config.toml
encoder_arch = "vit"
horizontal_flip = true
encoder_norm = "layernorm"
decoder_mlp_ratio = 2
decoder_head_dim = 64
decoder_qk_norm = true
init = "torch_default"
lr_schedule = "cosine"
weight_decay = 0.1
Rows from block 2 of the image encoder of a small image captioner, named by matrix and row number. Rows with one number belong to one neuron. Each number is 500 + 50 x the weight over its row's rms, rounded and kept within 0 to 999. All counts start at 0. Numbers have three digits each. After the name is the row's rms in percent of the matrix's.
After each neuron's rows are labels from the 100 images, of 14976, where the neuron reaches its highest value: "colour at peak" is the nearest of a few named colours to the mean colour under the peak. Only what is clearly more common there than usual is listed. The data: photos with spoken descriptions (Open Images, Localized Narratives).
# fc1: MLP up (encoder.blocks.2.mlp.fc1.weight, 2304x384), inputs 192-383
# fc2: MLP down (encoder.blocks.2.mlp.fc2.weight, 384x2304, transposed), outputs 192-383

fc1.56 100:485553476513478506462582579506529535477479487454443493480631463525447463477400475528464399375490491513494501544571476487514383495450537499502464480527521555516539477497441503528501532408534551474505411543457487509516447409567541523489570485546533521476481599502527574523485504422515521471407464490505575514483467427474434510373423401561415459411570495526529565490534461553522613529602604473537460489594481483531533469462568492450511499521502544524511423479581651490581575566544477502554628514589488456462451372535496548489501446535524556517559509505481548349465453480583529507
fc2.56 104:483522415502508456524552397446506427470489564446483527445588481505460498452535494524431388473501382572500432459539449535490409545513528536526415549586596504500557464492452583469442471480541478567600476539455458448516498493576550499545527570449494484465416460460502500557466558548480451590482565485474428624480517534553588498424474476492457458400493477492446514550499493601450511410452536551531446460532494554490452539486476549491571474530522438387525535490453614564577637488539499513484482537525471464475520533490418495543551619535671543626483533471544529450612467652487444518
colour at peak: brown

fc1.614 110:493481493564523526487472465548405473573511502448472560476583475545523509480513516431468511459483465613532484439405511568454513515506441545451531526558485476514504518527475528474447549507562515473503491594515454442500517448479546569573540415513442512454510403512530502497494389564484493430493338584515483519456565565556549481462486526469508473485504429494514550479505479523458523474450488567491692387455493494483423474594571503547413453493588471475578466456499578501538523549566494506413545551588437516478458498394553443491559530500570492530556601513503567558614495536503442589
fc2.614 119:517515378525460518531462489533500514389461480472433558425589509514459470409505465531487494480488534499589402522588485483431551511522486535471546422410532477542515445563450505482469497450602431447519501451521383524519435571502452564502518481584513484482546456479558602418533492421510538490548443567464474533494456501534585486482458494505572473486550500469535477486474531476516487542503580471430529520445462513474543521463511483464480483476495473506397469515537492505600479509587390576476440427524526434442516504496545507433519581455541459598524420438475488522482521563516544498
colour at peak: black

fc1.424 099:433494442357486468396471579462535515449490552476495429543559484458424424544522453499434511531555533523414482497527435515514511503491608462571441392510537505583473466467410511475573529480517539462467498527488573472495460463571474548552542527465530481528434464561562510526589533500537538555544492479431465509597529515550527494557514443504427490556483584452537497473578361484578562496536563520513469509585542492446530558544432461585536564514501452520416528434425621475459437453488502529504442540527472493449410505525432607512460489403580498449537522499521436600522518503432472492
fc2.424 094:524513498526506598583582511515560459480452556501544499524556504456482396526485536440493456514488513536492537479446594588418440483565447523547538481517505546520453519443575487521471479542541445494557558482527501492431502522571514514471503468535485508586489514455503544469493473410513482500438494511493502501506474510538465497496497510576541494434410554532486553496442533510469508459431548502485513504447491494535522491523573528494504481527547523395465457473499483484489408453487486562484484507453516561498535521484504517490478506398488453449509536491555464487491632442481545558
colour at peak: black

fc1.686 103:493538449558567529442505445443500423545560496516414377554509431495470552535508548498503493447401570448502528513483570476502564567474480547469465443556489446507510561487523513505470486451484568493450500423522646548557452414471546542526590552539550527546451486503484493521540518512497420429533446498493478440465445525499504478515492493499510501392351461458446553450538502485548553516491512398528465555506525528451457519467541579468477462431498585486479564530443462548463592453551505511488474458547588453519522503461432540469506593449469561502462562513503561443440441571578535454
fc2.686 098:345547514465489552553512451467551531574414514486440448562505473364498530478435457529451478483487541567472468559435457469518574456408543621478449513514512547542472544476576525569428499498561536512536494401538508538410470476390438462484457496483483497612503569448550505506451565478449525453473525532473540402500505477475404446541454391602421414524479570514468488512586524424445513510589427523472540467490520445462458448501488532535427412471396466508517543542518565424451595425500463476519602470441510565519476507515540516580563552493467472451562394540579435514600417393442633563
colour at peak: black

fc1.28 106:477429548471512501473444493498596490571456484526554442475408473531448533489507490454513561489498521533464528557481534488395500572464525451433491526526473402489465559516514436573452551548510464490456533456374557477567466509523420484518488568500461516550499507487430501540493432521459564614439520395506591431445519550549526439519495531521487459523458479513507433593536471655562400501488554501483435532513531592473432532506537531477543590391486448543443490547415600530493431420507462478513472461522485480509442431414435546429533438502465461444505516582492503517569440454561487484
fc2.28 097:487560492462546595578579401539507513503499505446451452512508459454454415492402490419542464489412535540472553403498492443377463509507391473528532449467465471469593505540545594449394485525560470505537527487554461438453522517448572446574416494489448548576465542451474499557490486565533555558561566475503454460522481551493494428460397482619582497493468541517521582558529559474461471560500592502450605460574449509455492465598521555462601431525552519407494528463506496570491455507562440556523479521504520489480557503446513545475433507463559544539569551405582560546494625474539526514
colour at peak: black

fc1.16 120:467501481468532497441524566535472444419503460480409453490527445502428496528463425484500397471575531456537585536667457523524469515528552443502494506543514562539536489556501452509519525499519561496499459514549518429520510430513539478513497436507519505417434530583524564574478516473480555403470479489549470507523499382480441534480492430546469448491554540520452610497563373513558557397584480532475437501478502503461451503514599537524494418559497466429489440566586537432548560434485479437454569543475551513556440545522509519500497535513507521505515535509531577370496593383586523468
fc2.16 104:508514494484476494514484450516500442451433562489516492509557453422466527487513471547456470572543401607498470497508399472508513409533466542564480530555612469426442448494500593507462489474506517552499521585405440414491561500544558466515586516505553502463434479535466499519486501498406470579424556463540379595491562474532559449408466451512524417414512484475499472514532444531559461398427464566503392467522501549482449545537490552481549497516524433437483501501469474523587649441487452524399520542491483488469456607500417493503521627503569499541485473458554509404541468599461482489
colour at peak: red

fc1.659 106:548519416563577423470425533473515522406462499548521439442465470460511535565519548490456419546510447485414597510485495492526460588500471568496558438519482545529490565494493516433459503544584514587430492519524550447482509571467544459474457542492481491428496453505504485551462504496438479541512546539435439569569468432562478431449543422505422474560391455567464588511584474437489512391555556466548466518529550562552536456406526439488494542517502423426516561567455512497508490492515413445466481565556586477523568411453467467521431433558502543573514503556533495534486500600425408588
fc2.659 116:509497488493469510615505456492572492480434591503495426408474517557526542523471501453473468539496468593423505495613519581523469535618445516379520495498443411571512579468476527427467428406510446553526572426487567505467560493537525446496496447483415511502475449489468500596480372522618507546520462424472548482620486513510508470484562443487483561553429559428574490494476454478537434464498533466536451364479520480553468506558506466448486504553569499536512561506442543543470438536461523540567512566449464481546567406450355487549477430572483592506504422494490433463504480447485475527
colour at peak: brown

fc1.284 109:531540459475477509446493588511556413443468530398454512591623478496492505537523481497476425495525513406552523506595367468526422538450461440543452534483470498580477424521481435540570508464547515496507484474530550491499521520518551525543436451530511483464492479469517549598532459471539534387490504494537527553472473540543509548403445428570457552434488524422484527476495436480613611441522552515503412527515495530499444397514575557519508427472489525440485474525507555423602607452503463519525526493571556507523502510571537531532499473457465571514479535505457530388469530409552477497
fc2.284 111:565532509483486469558447417455489495454445482457524535528550496481507510439516458539485469555514447535553422485528454481443396453581445522549469561520569436584422495429478566417456471448520535478561526574439478421539566464626593510538463474526542457468447445488453435551484572480530481560453521514598422534450499577541600520404518422457467553359456536506465486504543487500509474460419582519621473534561523563519423472511460542432511536488514396442538500443463515560539558505490474458463511487464468470521492568510477554507541624445561515544415429486460550455588545595452419536
colour at peak: red

fc1.400 111:541462469482536475481478583483514454424498502436409465506599515507472552472483450436460497432515550483505555519636370473486474511483506478508493510511515503526498514510510459456503531493506484481463465565494524550480538447516454499510520448558537524416441527505537564616541522460511590459479438534552520491540418435508467517439508473533441459442564564478488528506537373477567602456610524518449475494442452518505462474546555553512509430504475468412464422548501547461564527420509483406491601568491497499523485494506495569569424559528488563447547490517479621344496527426527519523
fc2.400 105:552503502508480457494414517506499441427426552494505489491567447473521536473473475533462472581518456608496428513562418488469465415576494550582454516537566446458426472457473598504449491462539500523518507616393458448492550525565516473529501490494514463448431483561496480500501530468473493580460552509592399567483542512601591457408473425517493458438528532459515436518518476490559453386462515544519432441506474512499435543553459545467522518480564414466484536491402509526595596440491468524426568526485464435504440543477441505479497648499554524561421529471560513463518467590485461529
colour at peak: red

fc1.198 085:553602457597511560461371509525528510494487508487451605468493552508471584542512534535480569541456506488494598466391466594574472598418617483499417476514510525474421523462554501422486492510435507451444542491556494386508528468524484424562509518475416596432546483550457524504440500586477541466425501520479478474437467493524522484396566490576544501483511502505449572428621541505585487596460620444450397503530445526457483492442622481495393520507499570554476429501466576443464516533466444492631446602438572589502414461554461459517485493414534586562406470593528535513430554487494493511
fc2.198 090:487505522499510540446442576457487508568495522504483497515471488482486484461503513551465522533493480401478492554537527521563468523516450496560573520531516515551500554464470475508492554445535488522457450503528473505533503475523519496530470534439563467538429526458481513485495528450511482462476547475520524488498545524515544488445504464467550461529538501468454541502463454460508540508509529506564456509494491491518477507499515481523518536441465457455490501512541468449511545507506494513563521473484553465555475513486482466508506463493545466541503489454462548495525452522476545516
colour at peak: pink

fc1.368 102:530571451552525554509550527377543481509503490481492505488576430476533496616508650497474520494386535481444532504399472596458475568461476524501489548477568405565495434481568479499507410539513554455405540524532505545555485554516446534459486539491516616475488546363484475473510547550456480450594458530442502491510504552529445536481540396510482594452532440463505507461537494527551462521459511471442454612400467465505532491547496573579414539531543593586505464492516471490468537456463545526464561486511552497436558444437513544441583537441500550425457393526532443535512477476567575450
fc2.368 105:477612564519513507561483411505517489543488529455494529457496440433547527552562465545512379576430510529454503488485484472477505524541501588487436561501478469511447490465546475564559554498472593482574576529435518570474506532413535597527500495453430396563510478467433527462501426452598486502538406448481567390539523471501468440478463467475461535479440592502503453535433490525473506491456536491452496533472509478504601494449548538492488412422516553488434443555607503527500512453488446492576537444464549487515457492532506473555499550540515502459575445561561456525517497414508578529
colour at peak: pink

fc1.544 102:364590499427498461437469486380520531483397371582471436521493580551472555571429407510501495499518555485569474553493525427489505564558541432512503444510454490482495604581490511464535388545600487524454458487557556568457439532551520411512488447531618454423444577389515542475446504454467394424486575509451473452591533573518450442453455500561514445556510502579471474527509517488390528508471527578442515479495437424520386434530551471608470527522444471615502526505522471529521452537505493478581578558553410475505521536587500520472549572472530455504538576412533522602419485489496509384
fc2.544 107:442538505467555584547471477437534524502475509476406453546491548507532420496449513507451481528459565405573403468457525494452543535563514502525538505591447547555505427493556490506496483519539490474568563488569562481497496432485574546563540484466488487453542539370446544528485504495538463461493551490555478401483523530513509551504501542507455598508569574585463489496492578467470514481419519513457569519480531579557525522583633508507567554445564492549491502433542482497456385505537484636535520503513505541465518444498536581603529484470503487482523457451528535569489568440470545480
colour at peak: grey

fc1.172 095:457458554532410489510498505502607483524457523517598549411518480511526461518551433521565470538501531504453503578389481506548437492504576454527477608543406480558482596554529553483573538528559493561489521513448530465564475519485468475497499483558525583500478511425474430474437547552512558466507544555437574454454495550392532526488458427527551540539531445573489584521514492469507465423443603364447530502575506486575411455491537551430451488464483525430475518402455545509376450443494484480531558369469506519511418591462548464503469507533512484382538511496522477480494514546521490420
fc2.172 101:463528528520493541510447572477495585568481437486491542465512507519559467558489489492503457465558467461531519495531485446592457515482483528464509467514514523534418486496498498448512460595552464493435482519451419531441564503543480410569508519479554466512450548514435511523513500511515561482462561460544507534617508540409595400527526541551556489527507385485532549531627560430551558501583511533507514382566534517474498471407501495506396515475584561466511499520463551493530534429478529444450539423493476472537492469477457497552427551500516525516561593468514515457588478494476510471
colour at peak: black

fc1.763 103:475451534435468449500559584534474462542561545540590518545509551563495537536456474455509518548576621564519528434496490432522467508488535405448493521482557493471477491567570488518510498551501508473471492581441435443437543469421568490426581478505508560474519489372482516485527494409575539440484582496470523504429429432510603519525508593487516477516468441492459449521537477556493589535518461530431527469430536483565483496525474532502492447492496478358502489454585524464474507516565485462436393495464513569472505518568539527466542531486367470450537549574466363498538420436606522559
fc2.763 089:572436527450539499431557485541492460550483391531610415576444389426519438549442551463507536570441530433446527515434579479507512493536530581547437474531476573448538425522556539487486567424451458464495481397567571499519495506519490475500543435570560461474559546475481491483559472494470533465528487466546436407502472473500462545549437460490488569400461459566469546434545616634429445453550545492498463517503469529479479490506590552500516485461553485486454522501535391526488409455494513526593560522523416541480474530510629450498515450409541490420499502464574499524504611523427511569
colour at peak: grey

fc1.359 093:577522550567491515500557496472522529475524430588468566515479517479518459475500529453473601491438531527456612505523526537486513507465535513569424515490515391470469506508522460520558582484417426500386538499500461495468472415464511544330494523552465518408583524479519470496527588499560464418496517492450460523479421524553536539467469431460509470415501515438518584536491597518464490476504510551546475468510468548597564467543497489435510437534513543508540418486486535468606545556437445503482435577584541524430522454542448519544561443446371584441446511557362470508502506529624450459
fc2.359 093:472529467405518501504595516462450553511505498423532441517490499428482491466566491502504515484502508580445486587468413520537514439572444539500636476550522479611474530511455535413559465488466535513465566481597517488424468570491539485577507447522496405516547481461508474458532426509435485499551502504538511481484547472536557538430581507447536552514470520565476483506463496578485528453418531426582489532517535504470525483473488521489412429516501568536507598447452482544435505531470530478451503374491444570554561476530499524450428516441504493550409463531546446523516463558464417585
colour at peak: pink