Rows from block 2 of the image encoder of a small image captioner, named by matrix and row number. Rows with one number belong to one neuron. Each number is 500 + 50 x the weight over its row's rms, rounded and kept within 0 to 999. All counts start at 0. Numbers have three digits each.
Before each neuron's rows are labels from the 100 images, of 14976, where the neuron reaches its highest value: "responds to" is what is common among them. Only what is clearly more common there than usual is listed. The data: photos with spoken descriptions (Open Images, Localized Narratives). In brackets: how many of the 100, against the usual share in percent.
# fc1: MLP up (encoder.blocks.2.mlp.fc1.weight, 2304x384), inputs 0-191
# fc2: MLP down (encoder.blocks.2.mlp.fc2.weight, 384x2304, transposed), outputs 0-191

responds to: text has "wearing" (32 vs 12.2)
fc1.142:591540436575551576542527476377512478449655454497518480458458567539530480499481454512478436433439503580516538397488473436520522486444526498511472551523508489412460503533463503493505429462471525487519497463543538600510539438623620492631453560552456451480541487478519476539518436539534592649538527477572458516494620507537492424501417481528470593607482482493548361496474527448512521472497492512411503586476507481456482472534538478456511578455374505461506495487483532528504485548459461442395514555582553456520575463488560531507436481528542535458482604525508576539470565434573470542
fc2.142:424491433534603450516499489472395450583575410483508460466565519504463484521530440482554552495520390512616508516500534497561463522411500509489485492437442509591491488480538568440486494578480521574486507464470536519481551503510474508463494470468523551510492456489509531484529489512489433434431501324550524455464517510481449603486466459531532496562506561509546572467618438430572513464467540434462554409501522539526523558604553502516568471470536512445458572485555473524503454528545521456474498512398458532522526539483492521500430524405466536445570539556428616499598529446530587464

responds to: text has "wall" (53 vs 20.1); text has "sitting" (52 vs 14.9); text has "table" (50 vs 13); text has "front" (30 vs 11.2)
fc1.508:456467480535485473487501553526517602466518553381533541502515471538441517517461524649458402523516493435594516567558491488489463578438481589533456546448500443513464577577467537543469482502488430485415510415476546480538499398488503503470586528559420410477502510502516505545606507570430462514491520429519524465476446469464429623547504526448526617466510530439540525539576440448450486548465435492546543440501518536501437458551498470428471517457417501478426500497536564488524545531469535477522518388536500482479448498411480521491530439446474481460386552465492547464571481520491480455
fc2.508:553491511498473463477499451526508482509548477485522497513508523448498502506506493600495452492469453465526524488565520501502522502480529522479531506526503520507488516503472472516533442549513499542549493445490517534486494464519496458498538459523457474482490467472560533530468510512527557520492532000507500493462470481502487547439436537516511492518502535534491509547526522491503537505505513550512504492512518472485491445506502452495528442497558494520469512473521526525531539500527457507510469506547517478490493476487528517440527525477567493501484525454462493513485474511515543492

responds to: text has "trees" (73 vs 27.8); text has "sky" (66 vs 24.8); text has "road" (61 vs 7.9); text has "people" (58 vs 21.6)
fc1.200:475533467433504517475529547476545534448501557497602509376586458557516495539497509451525439523510543488489525462524516526471518497511501462478566531521480455478500509480458516461487462475574409606480439431544465439559530531493500506543438424488408599529530486441543460501433483430450577466503482455479490468444445555618534493518518548503416527478514513466512469436481417485528579600452514515571482489534470502485511534460501517563510464524498488392526455529519566467448389504511603491473449583469500453488509494493498440500514529567494449474489465537503443510507520424535506483
fc2.200:532479528599495440417419425453552494425460536521502502433535582452456411569503481548488537507516552539530493422409485644455467534443507457485546533561583490469548492476438532462542542483561539624525497558498466438566603510511457497507545529480477484562485449519491484490448507453413480474552473283459458443517452505503527512581451518562529482414553466424529484523505475499515586513513541489510533507479480443577545475551441584530553519506544436482498498539529608485549516541561465359489493555459504501523548462552526473513477445573497466450443477477557447570514477482541478467

responds to: text has "wearing" (40 vs 12.2)
fc1.651:512543523496447428545538484555526545438536498477453457438534548566623505547448511477534462495524568523473587467610433512507403536528488473472521552468481489490492470476476492559464498565591597450472503536434508466518512548475529553482432434536492475484476470502536445519521578460496552509461546471528595473556448555533342539491463482482611507499554562577580452549464496426503500498499564465577471537442518535542469513522509451398453580513576521484480510590427449484557434497407516525427508506441532414554591449462545599526567482441487458471495567368537456588536542512499499579
fc2.651:505474506522560453416418537570464512552469464462504401479522506499542464441465496554478493524424494408458589441572505495484514534492564507489551446567529389602518440463466473437515554493463434621527387487528446479454557573512498413564505601457518586466524532500532576475537578478515466475476485169488626549518526438589507522489454514491506399473580486483520477449438559490596503448441481596538494562541535462481500455503453437559515500637420466458484499520455482511473536447551589501453455502486533451549438448470420514556458461557511466498459567521467547525484512478593557534

responds to: text has "trees" (85 vs 27.8); text has "plants" (31 vs 10.3); text has "grass" (29 vs 10.1); text has "road" (25 vs 7.9)
fc1.46:495526517455408579493435484421478411533525484456438566469547476480522455385563571523443372486545451480472581563456466481522476575529489567539515511447526432461517497479438473476491557499476511530619488487515476587547563459474455466429482479503428597425480459548542541489475443594441487373471502477516509444448517469547517520448447485479537532471492501490526614539572624417476516560450531526446614468610498562478496455502467480461486533481483477547548565493481443495525545465573543489429487510477475412448493432516483494531480542438521461501433512590502534497508508522560463508
fc2.46:470492444435485426486523430493534529486533530484456470545496494521512508430459468464520440474469495502509469403508541522407460483440511455453502483492490438467475534517538480431557490464538483488464548427549530539424565458549505502582502511472566520555493493452468466489505408559446508458595483999503509472543453460530473559490521493531481485525460532559510444487531464426544500468475410535413510465531484515464434500532509430490545451451508552476475509494467529500521538459555490496513487532487462534532474498572544504464508489492515504511540537553500490455498545527462484494

responds to: text has "wearing" (39 vs 12.2); text has "woman" (26 vs 8.9)
fc1.33:589506491516566536469409470560449578475575483514517436507580456418578474499497453453426522476498590508548485498571452510527496554452499555501532503375519511533574419539514585512513512512551595530476468522529551378498460474472598473486511502521473475551535483386470531399536460557467502553490606445378533562573464408494426489490456465471586455509585582541509511444445467508416483496422539512474463519523527481519414543521557547357425492445491497410592466456505451467454414507470536528489496503511586423480503505445609515464622524379457469553531602476486487568491477529553557565
fc2.33:485548492580591416482447574550449572526512421525518345502559521539484516455486512552520461526468439527435570523461455511503452560538547577586493434465542501539449482388536529413445557511469461490493442509532474459481512565530506556487554510524464486563555630401495516491524497454503524491570472213509472530544452464491520491498511489480520478461611567443456467468403440566568523501517586482452496585477530365481442535466463472509531514553455521558480413490530510488469547510497625512489417517527516528531459495474554495497504491475443592491559573489480524523483494467511557498

responds to: text has "wall" (59 vs 20.1); text has "table" (45 vs 13); text has "sitting" (38 vs 14.9); text has "chairs" (27 vs 6.7)
fc1.209:476457530491489414451582394534441462488517530434532523481563491509528585503541426453576494412450451455469523441551453491521550534454475393430583556581533482476512509510468520466509522404538487502439474429535478487558394422517504503467456415473501544474587452471555518398510510513445612485515512479559556591524535534492627451499538584572428594555476466426480524501504580518445464540502450565535501538657370527456422471461544450528494571533438461490519465522589523437552495563551604518503457400472434520517512571505545437469457481476516467466454483498482567446482532510552518549
fc2.209:439543520532447522593427508495507541477481452405445453533386521449558478491529527466494431496519596568519515493538552511527526442466505465558495538532487447585519443541476504430533483492514536529588616515541493514516528593461458512471593636474477540568476527560462502521432369564516416512471517267499498480514447541537480525430526427518478525570554497530549498501471533483532526509500439518511490609467555489519600446555429514511570473449579496536547523408445440476526327468559483525500522490516544559498548403467481494443445444573451480510448446549589484543507493366488532473

responds to: text has "wearing" (29 vs 12.2); text has "woman" (28 vs 8.9); text has "man" (28 vs 11.6)
fc1.641:501539449540539528570538465562578469452470564489467453561521474559469547546501444466536452457529430376501572519521473543471539598504412417466489515456406534469486520423527514517479445459503508493439487462515452451494434486559500443541451468544467478473528573469472489475546467539487613446578455495531575528408464483457526475546563576504404495569512494491544596530518557546439500504387588436438490554475478429495477499588446537577436382576486535435526532443534458473536506534538493467478427475462560532591583522539582472486466505497462497446462434510458528513516452570510593511
fc2.641:489417534497534539608494478338446529564405423547503460530482522497508529457532430510470473572544568546425460600480528359439529501398566527437562531485535482632556462583514440469577459504406470494554533433600473548432584491463511580382524528498553487481419499533580459536538528452493493513480466439508508478567435435502467520457577463474492538521582543524514521482517485465487478553513402489439410594468518509598516498554538466553483560467543482591517548507493479536538432482437545561470429560514462459495443460522362392508536426449477466482489532505502499454540557509487479441

responds to: text has "trees" (60 vs 27.8)
fc1.757:607472430453514579513549399547542536477430530418499432431558584493445487420527506463518512520465541588507446509566518485453519475479531520480504487465498457594452510404510593502513520435460506473466484453427517528578543499560462516457344409534492487528456510461483516517534519544552386470509454428564417502465441546517461472434362509544366453470501518516510466566532469552542557502514536529440465442458495496486453483582577486468526470475590503584507467472524518492557610507413514591518527489542480437461525448539467541536474487600468479525528491502564505501472572469458538483
fc2.757:537467467447540519410471462367512572422473533553564508414622504477436477598555528431556526494577511470508452576429403490464414537441404488502548449480584542499481546472482501447523514553494493527481495523463554543516431544461460558560460374484503520483460421610426535526500369508522492485516419572467417479556500577524563436451490529458495475438587565600559395513522384516442503507467556500472514438503471434556499457488531579520494503515505529461484491476481529495541479485506538460486491513528445467554476497523424494492563394482505546546501513527532508457494461472435452527

responds to: text has "wall" (57 vs 20.1)
fc1.718:569546515420462443553555514570495446497500501441429431427533541487554393565646435527493552465556505477400486546539495451455468434442494499456508516521415500601330461557464599587459459536572492523496496462492509545532435526590590458491426450503514403466537461478547453452406495579562507450399505465495492440465577495426424579497519556444574618589544602532523493507495514445516519512441494469607482587536465594474515465541552507523545580510491496441518515532443495469592532549451460522570532462495588522461532514429456513391507508441584554502484499499542465506504456468602433536
fc2.718:521535546542417608513523494455497493562502471481449467442544502557464458508487491496582547570541374454571514466509436479527505482480545534502455512571533446561417432535519600501481491520527544550446495510472458506455534551448438448529529592471518501458503503477567516499502587516492510473496504095516509564482564585516534510536500522491472489542520517517464441544472523492598485427451465477603437513520485484454510435537500485487507526587447446463485461417458482473485461473487535549434465419486482478479531465453508498483520468487540506535492576466469565518479637426530528493

responds to: text has "wall" (42 vs 20.1); text has "man" (29 vs 11.6); text has "woman" (26 vs 8.9)
fc1.390:532430482530475529429437514541479487540575398484448459390488533551492469507448481513462552486508585496462472485640522540500453564447503517421524449442568464501421476563425544429422448507537520399451455487548542508507434540475485540483562503416560454516533429512514478482523513530474574537432505475525504524562559573392513608522573514553478476538440500503439423482556559549385468619512571503576502507524487529473520559589420541560481426555553470467495553499404434507512525493513459466473484478503477519487460439468547426542458483525578514577508515402552570589433527483520532576
fc2.390:529615476499590525513446457479545447586551546435561514441502480526435364559490509507488409487544555445500545434454490529489505468526511546431444550506538485477529546482528583446494447506483560493470512570465496491501581477478543480528534522471529522533554540465544551469491604554445558547554545369456527552414455570499440486492454447583551476582499511494487563483506446425586568323550465436519445503517507461443649440584583511500418495518477522448437500448573508462538445609502576489442515492465524441409470528476479591476486475495507537445561515530517529473456502446471500490

responds to: text has "wall" (47 vs 20.1)
fc1.749:481476438488568506472498493467498450523454452559613434427530537536463509476389473497580502504482469466445580437412416484453608518556492482493513521460564474407494515498533497520548452462391441598551501481511464505489587440594503433602506507509508500378488493447461558571571495490433518460496479505446494501528503542500490530476459571602516438541515506481440572489491493449409559493474480433569424388578520540573534448519454548572506521518466566527508499509646452501568601419535596442416598516552488491517443387556527491471517584557528444498500483527471432593524571571570541531
fc2.749:473434500455483465451560510449514528534504513490417503575524420563452421585516536473520440477539450559520516416567486557453507447533585483517491500497499437510479506604500541499493570490450396580503413530486555565447508410490585504454425522492513480495549467539519568481551444527549514467536506678436552520521603401598544472494420536511424441504524626541473474454497541507536535482429473523405521513484438511460474505607473504442463526493480519581465438424471551430571455475577565445565464499474543531534521523444498520485506552478472558501565544580459453452564512515405530519

responds to: text has "trees" (64 vs 27.8); text has "sky" (58 vs 24.8); text has "poles" (38 vs 6.2); text has "road" (36 vs 7.9)
fc1.527:490512461469518473494453488538447549512491484582546371439540460516517532520464462516590470482563542607400560466546461535480570480498426466406564468517525541521464484520492403482438524525568484626433445430540498507541420455525466442540485531543548622416476467420465519498476475478382469500512506443579457559479508500444535576422587579477484601532512431477454547524540532594511593443476441635519445463515430514485452491515493533525605430478440469473472550522576551454516403418567585558555469381458467481486497498560535472511572526484529480544499484518463540498514489432481492477
fc2.527:514492565503487432412459444530457475423507498558465580471483541504497470566417505519430509509495609422482557526418537459491497497485497475515492518523512426477501491551402519500574537493527545526561534540492507510490498559448460460475504624408469565538610495588545423466482479483377545478572527222458590462447431554454548487527513509491425469465493448414485532481480493473484490509565484594634447558539546500500508487546490489522556506444547446529492382518444609505559515534470489381493593574481436477596511499430490517481410549554473408469482397472626503555579566501480475437

responds to: text has "wall" (41 vs 20.1); text has "wearing" (29 vs 12.2)
fc1.644:469479407533469494471480520459475550486504522507474540531454466430396451584535446487447488520475446421448483512490542552419525521580504517592482490559482438513518589471512417429481564440552516514560520407517563453474580495492535574490488482414574478506555506487465438550452476435474453541517562478437576500624506503498591395459414444538614485512421530539470373560532507522559423498567544497496452532588556431495468511603445510536477549499405473500431543525523437495488566497527523557488536498531526465574556482487508440531466467591472459366451558519524589516539624494463456559
fc2.644:510495535463559534435417462448507525480499481512463435534607519445527528481457532476587430545452536490528541468476490539506445568530412474438474536461507500471525511490523524494497387547447458526417445588514466472532544558461467460588541465536455530531485512497480544497532470487471573523650513375480530458454449536470447520522465576467484480522514467445528556498539480439499507481547380561534604556448473454552524532480545558518417422512641496478491429407495514509517505536496414583557456522538515585429477589480446479464530424431553493548552499463367515458475417528549510492

responds to: text has "trees" (59 vs 27.8); text has "road" (42 vs 7.9); text has "cars" (40 vs 2.1); text has "vehicles" (32 vs 4.3)
fc1.480:451527466363495458533528467503506543538483533474502573559525565500543493430599556427518481441545610487543415478490547457497522467375497515585564359500496466483526543473596466413484514597518505418480566469538581495554493460327481473482442569654444518549470522504474401517496473540426567525464416372562516522532430484495477388450503535447553490533507404540578564476556419557480535539487417472517555496440423472487457546587476501531546445495458511467601567518540474484487464493483534501529499521481442548510554466498523592474440537527549478471519539448572470429426555531569449525
fc2.480:548491494468514513482477503486523513497497491473473537450563563471538431584556590435493474466580452476569490533452485506446430523455431475503580453497490545561544459512414502460496576440483472562438493477507441491557617573449440513483528466544458453599450564586479511475465493480411638414506476185501457544561520590479498438470473514495474488450599598528613525530473425486462555505522525448458456487527456482502481441490486485495501543594474464493501418641543467480558466499540459431537574582511469536485573453556489578535515486565537544519498573497467511483439486495450460552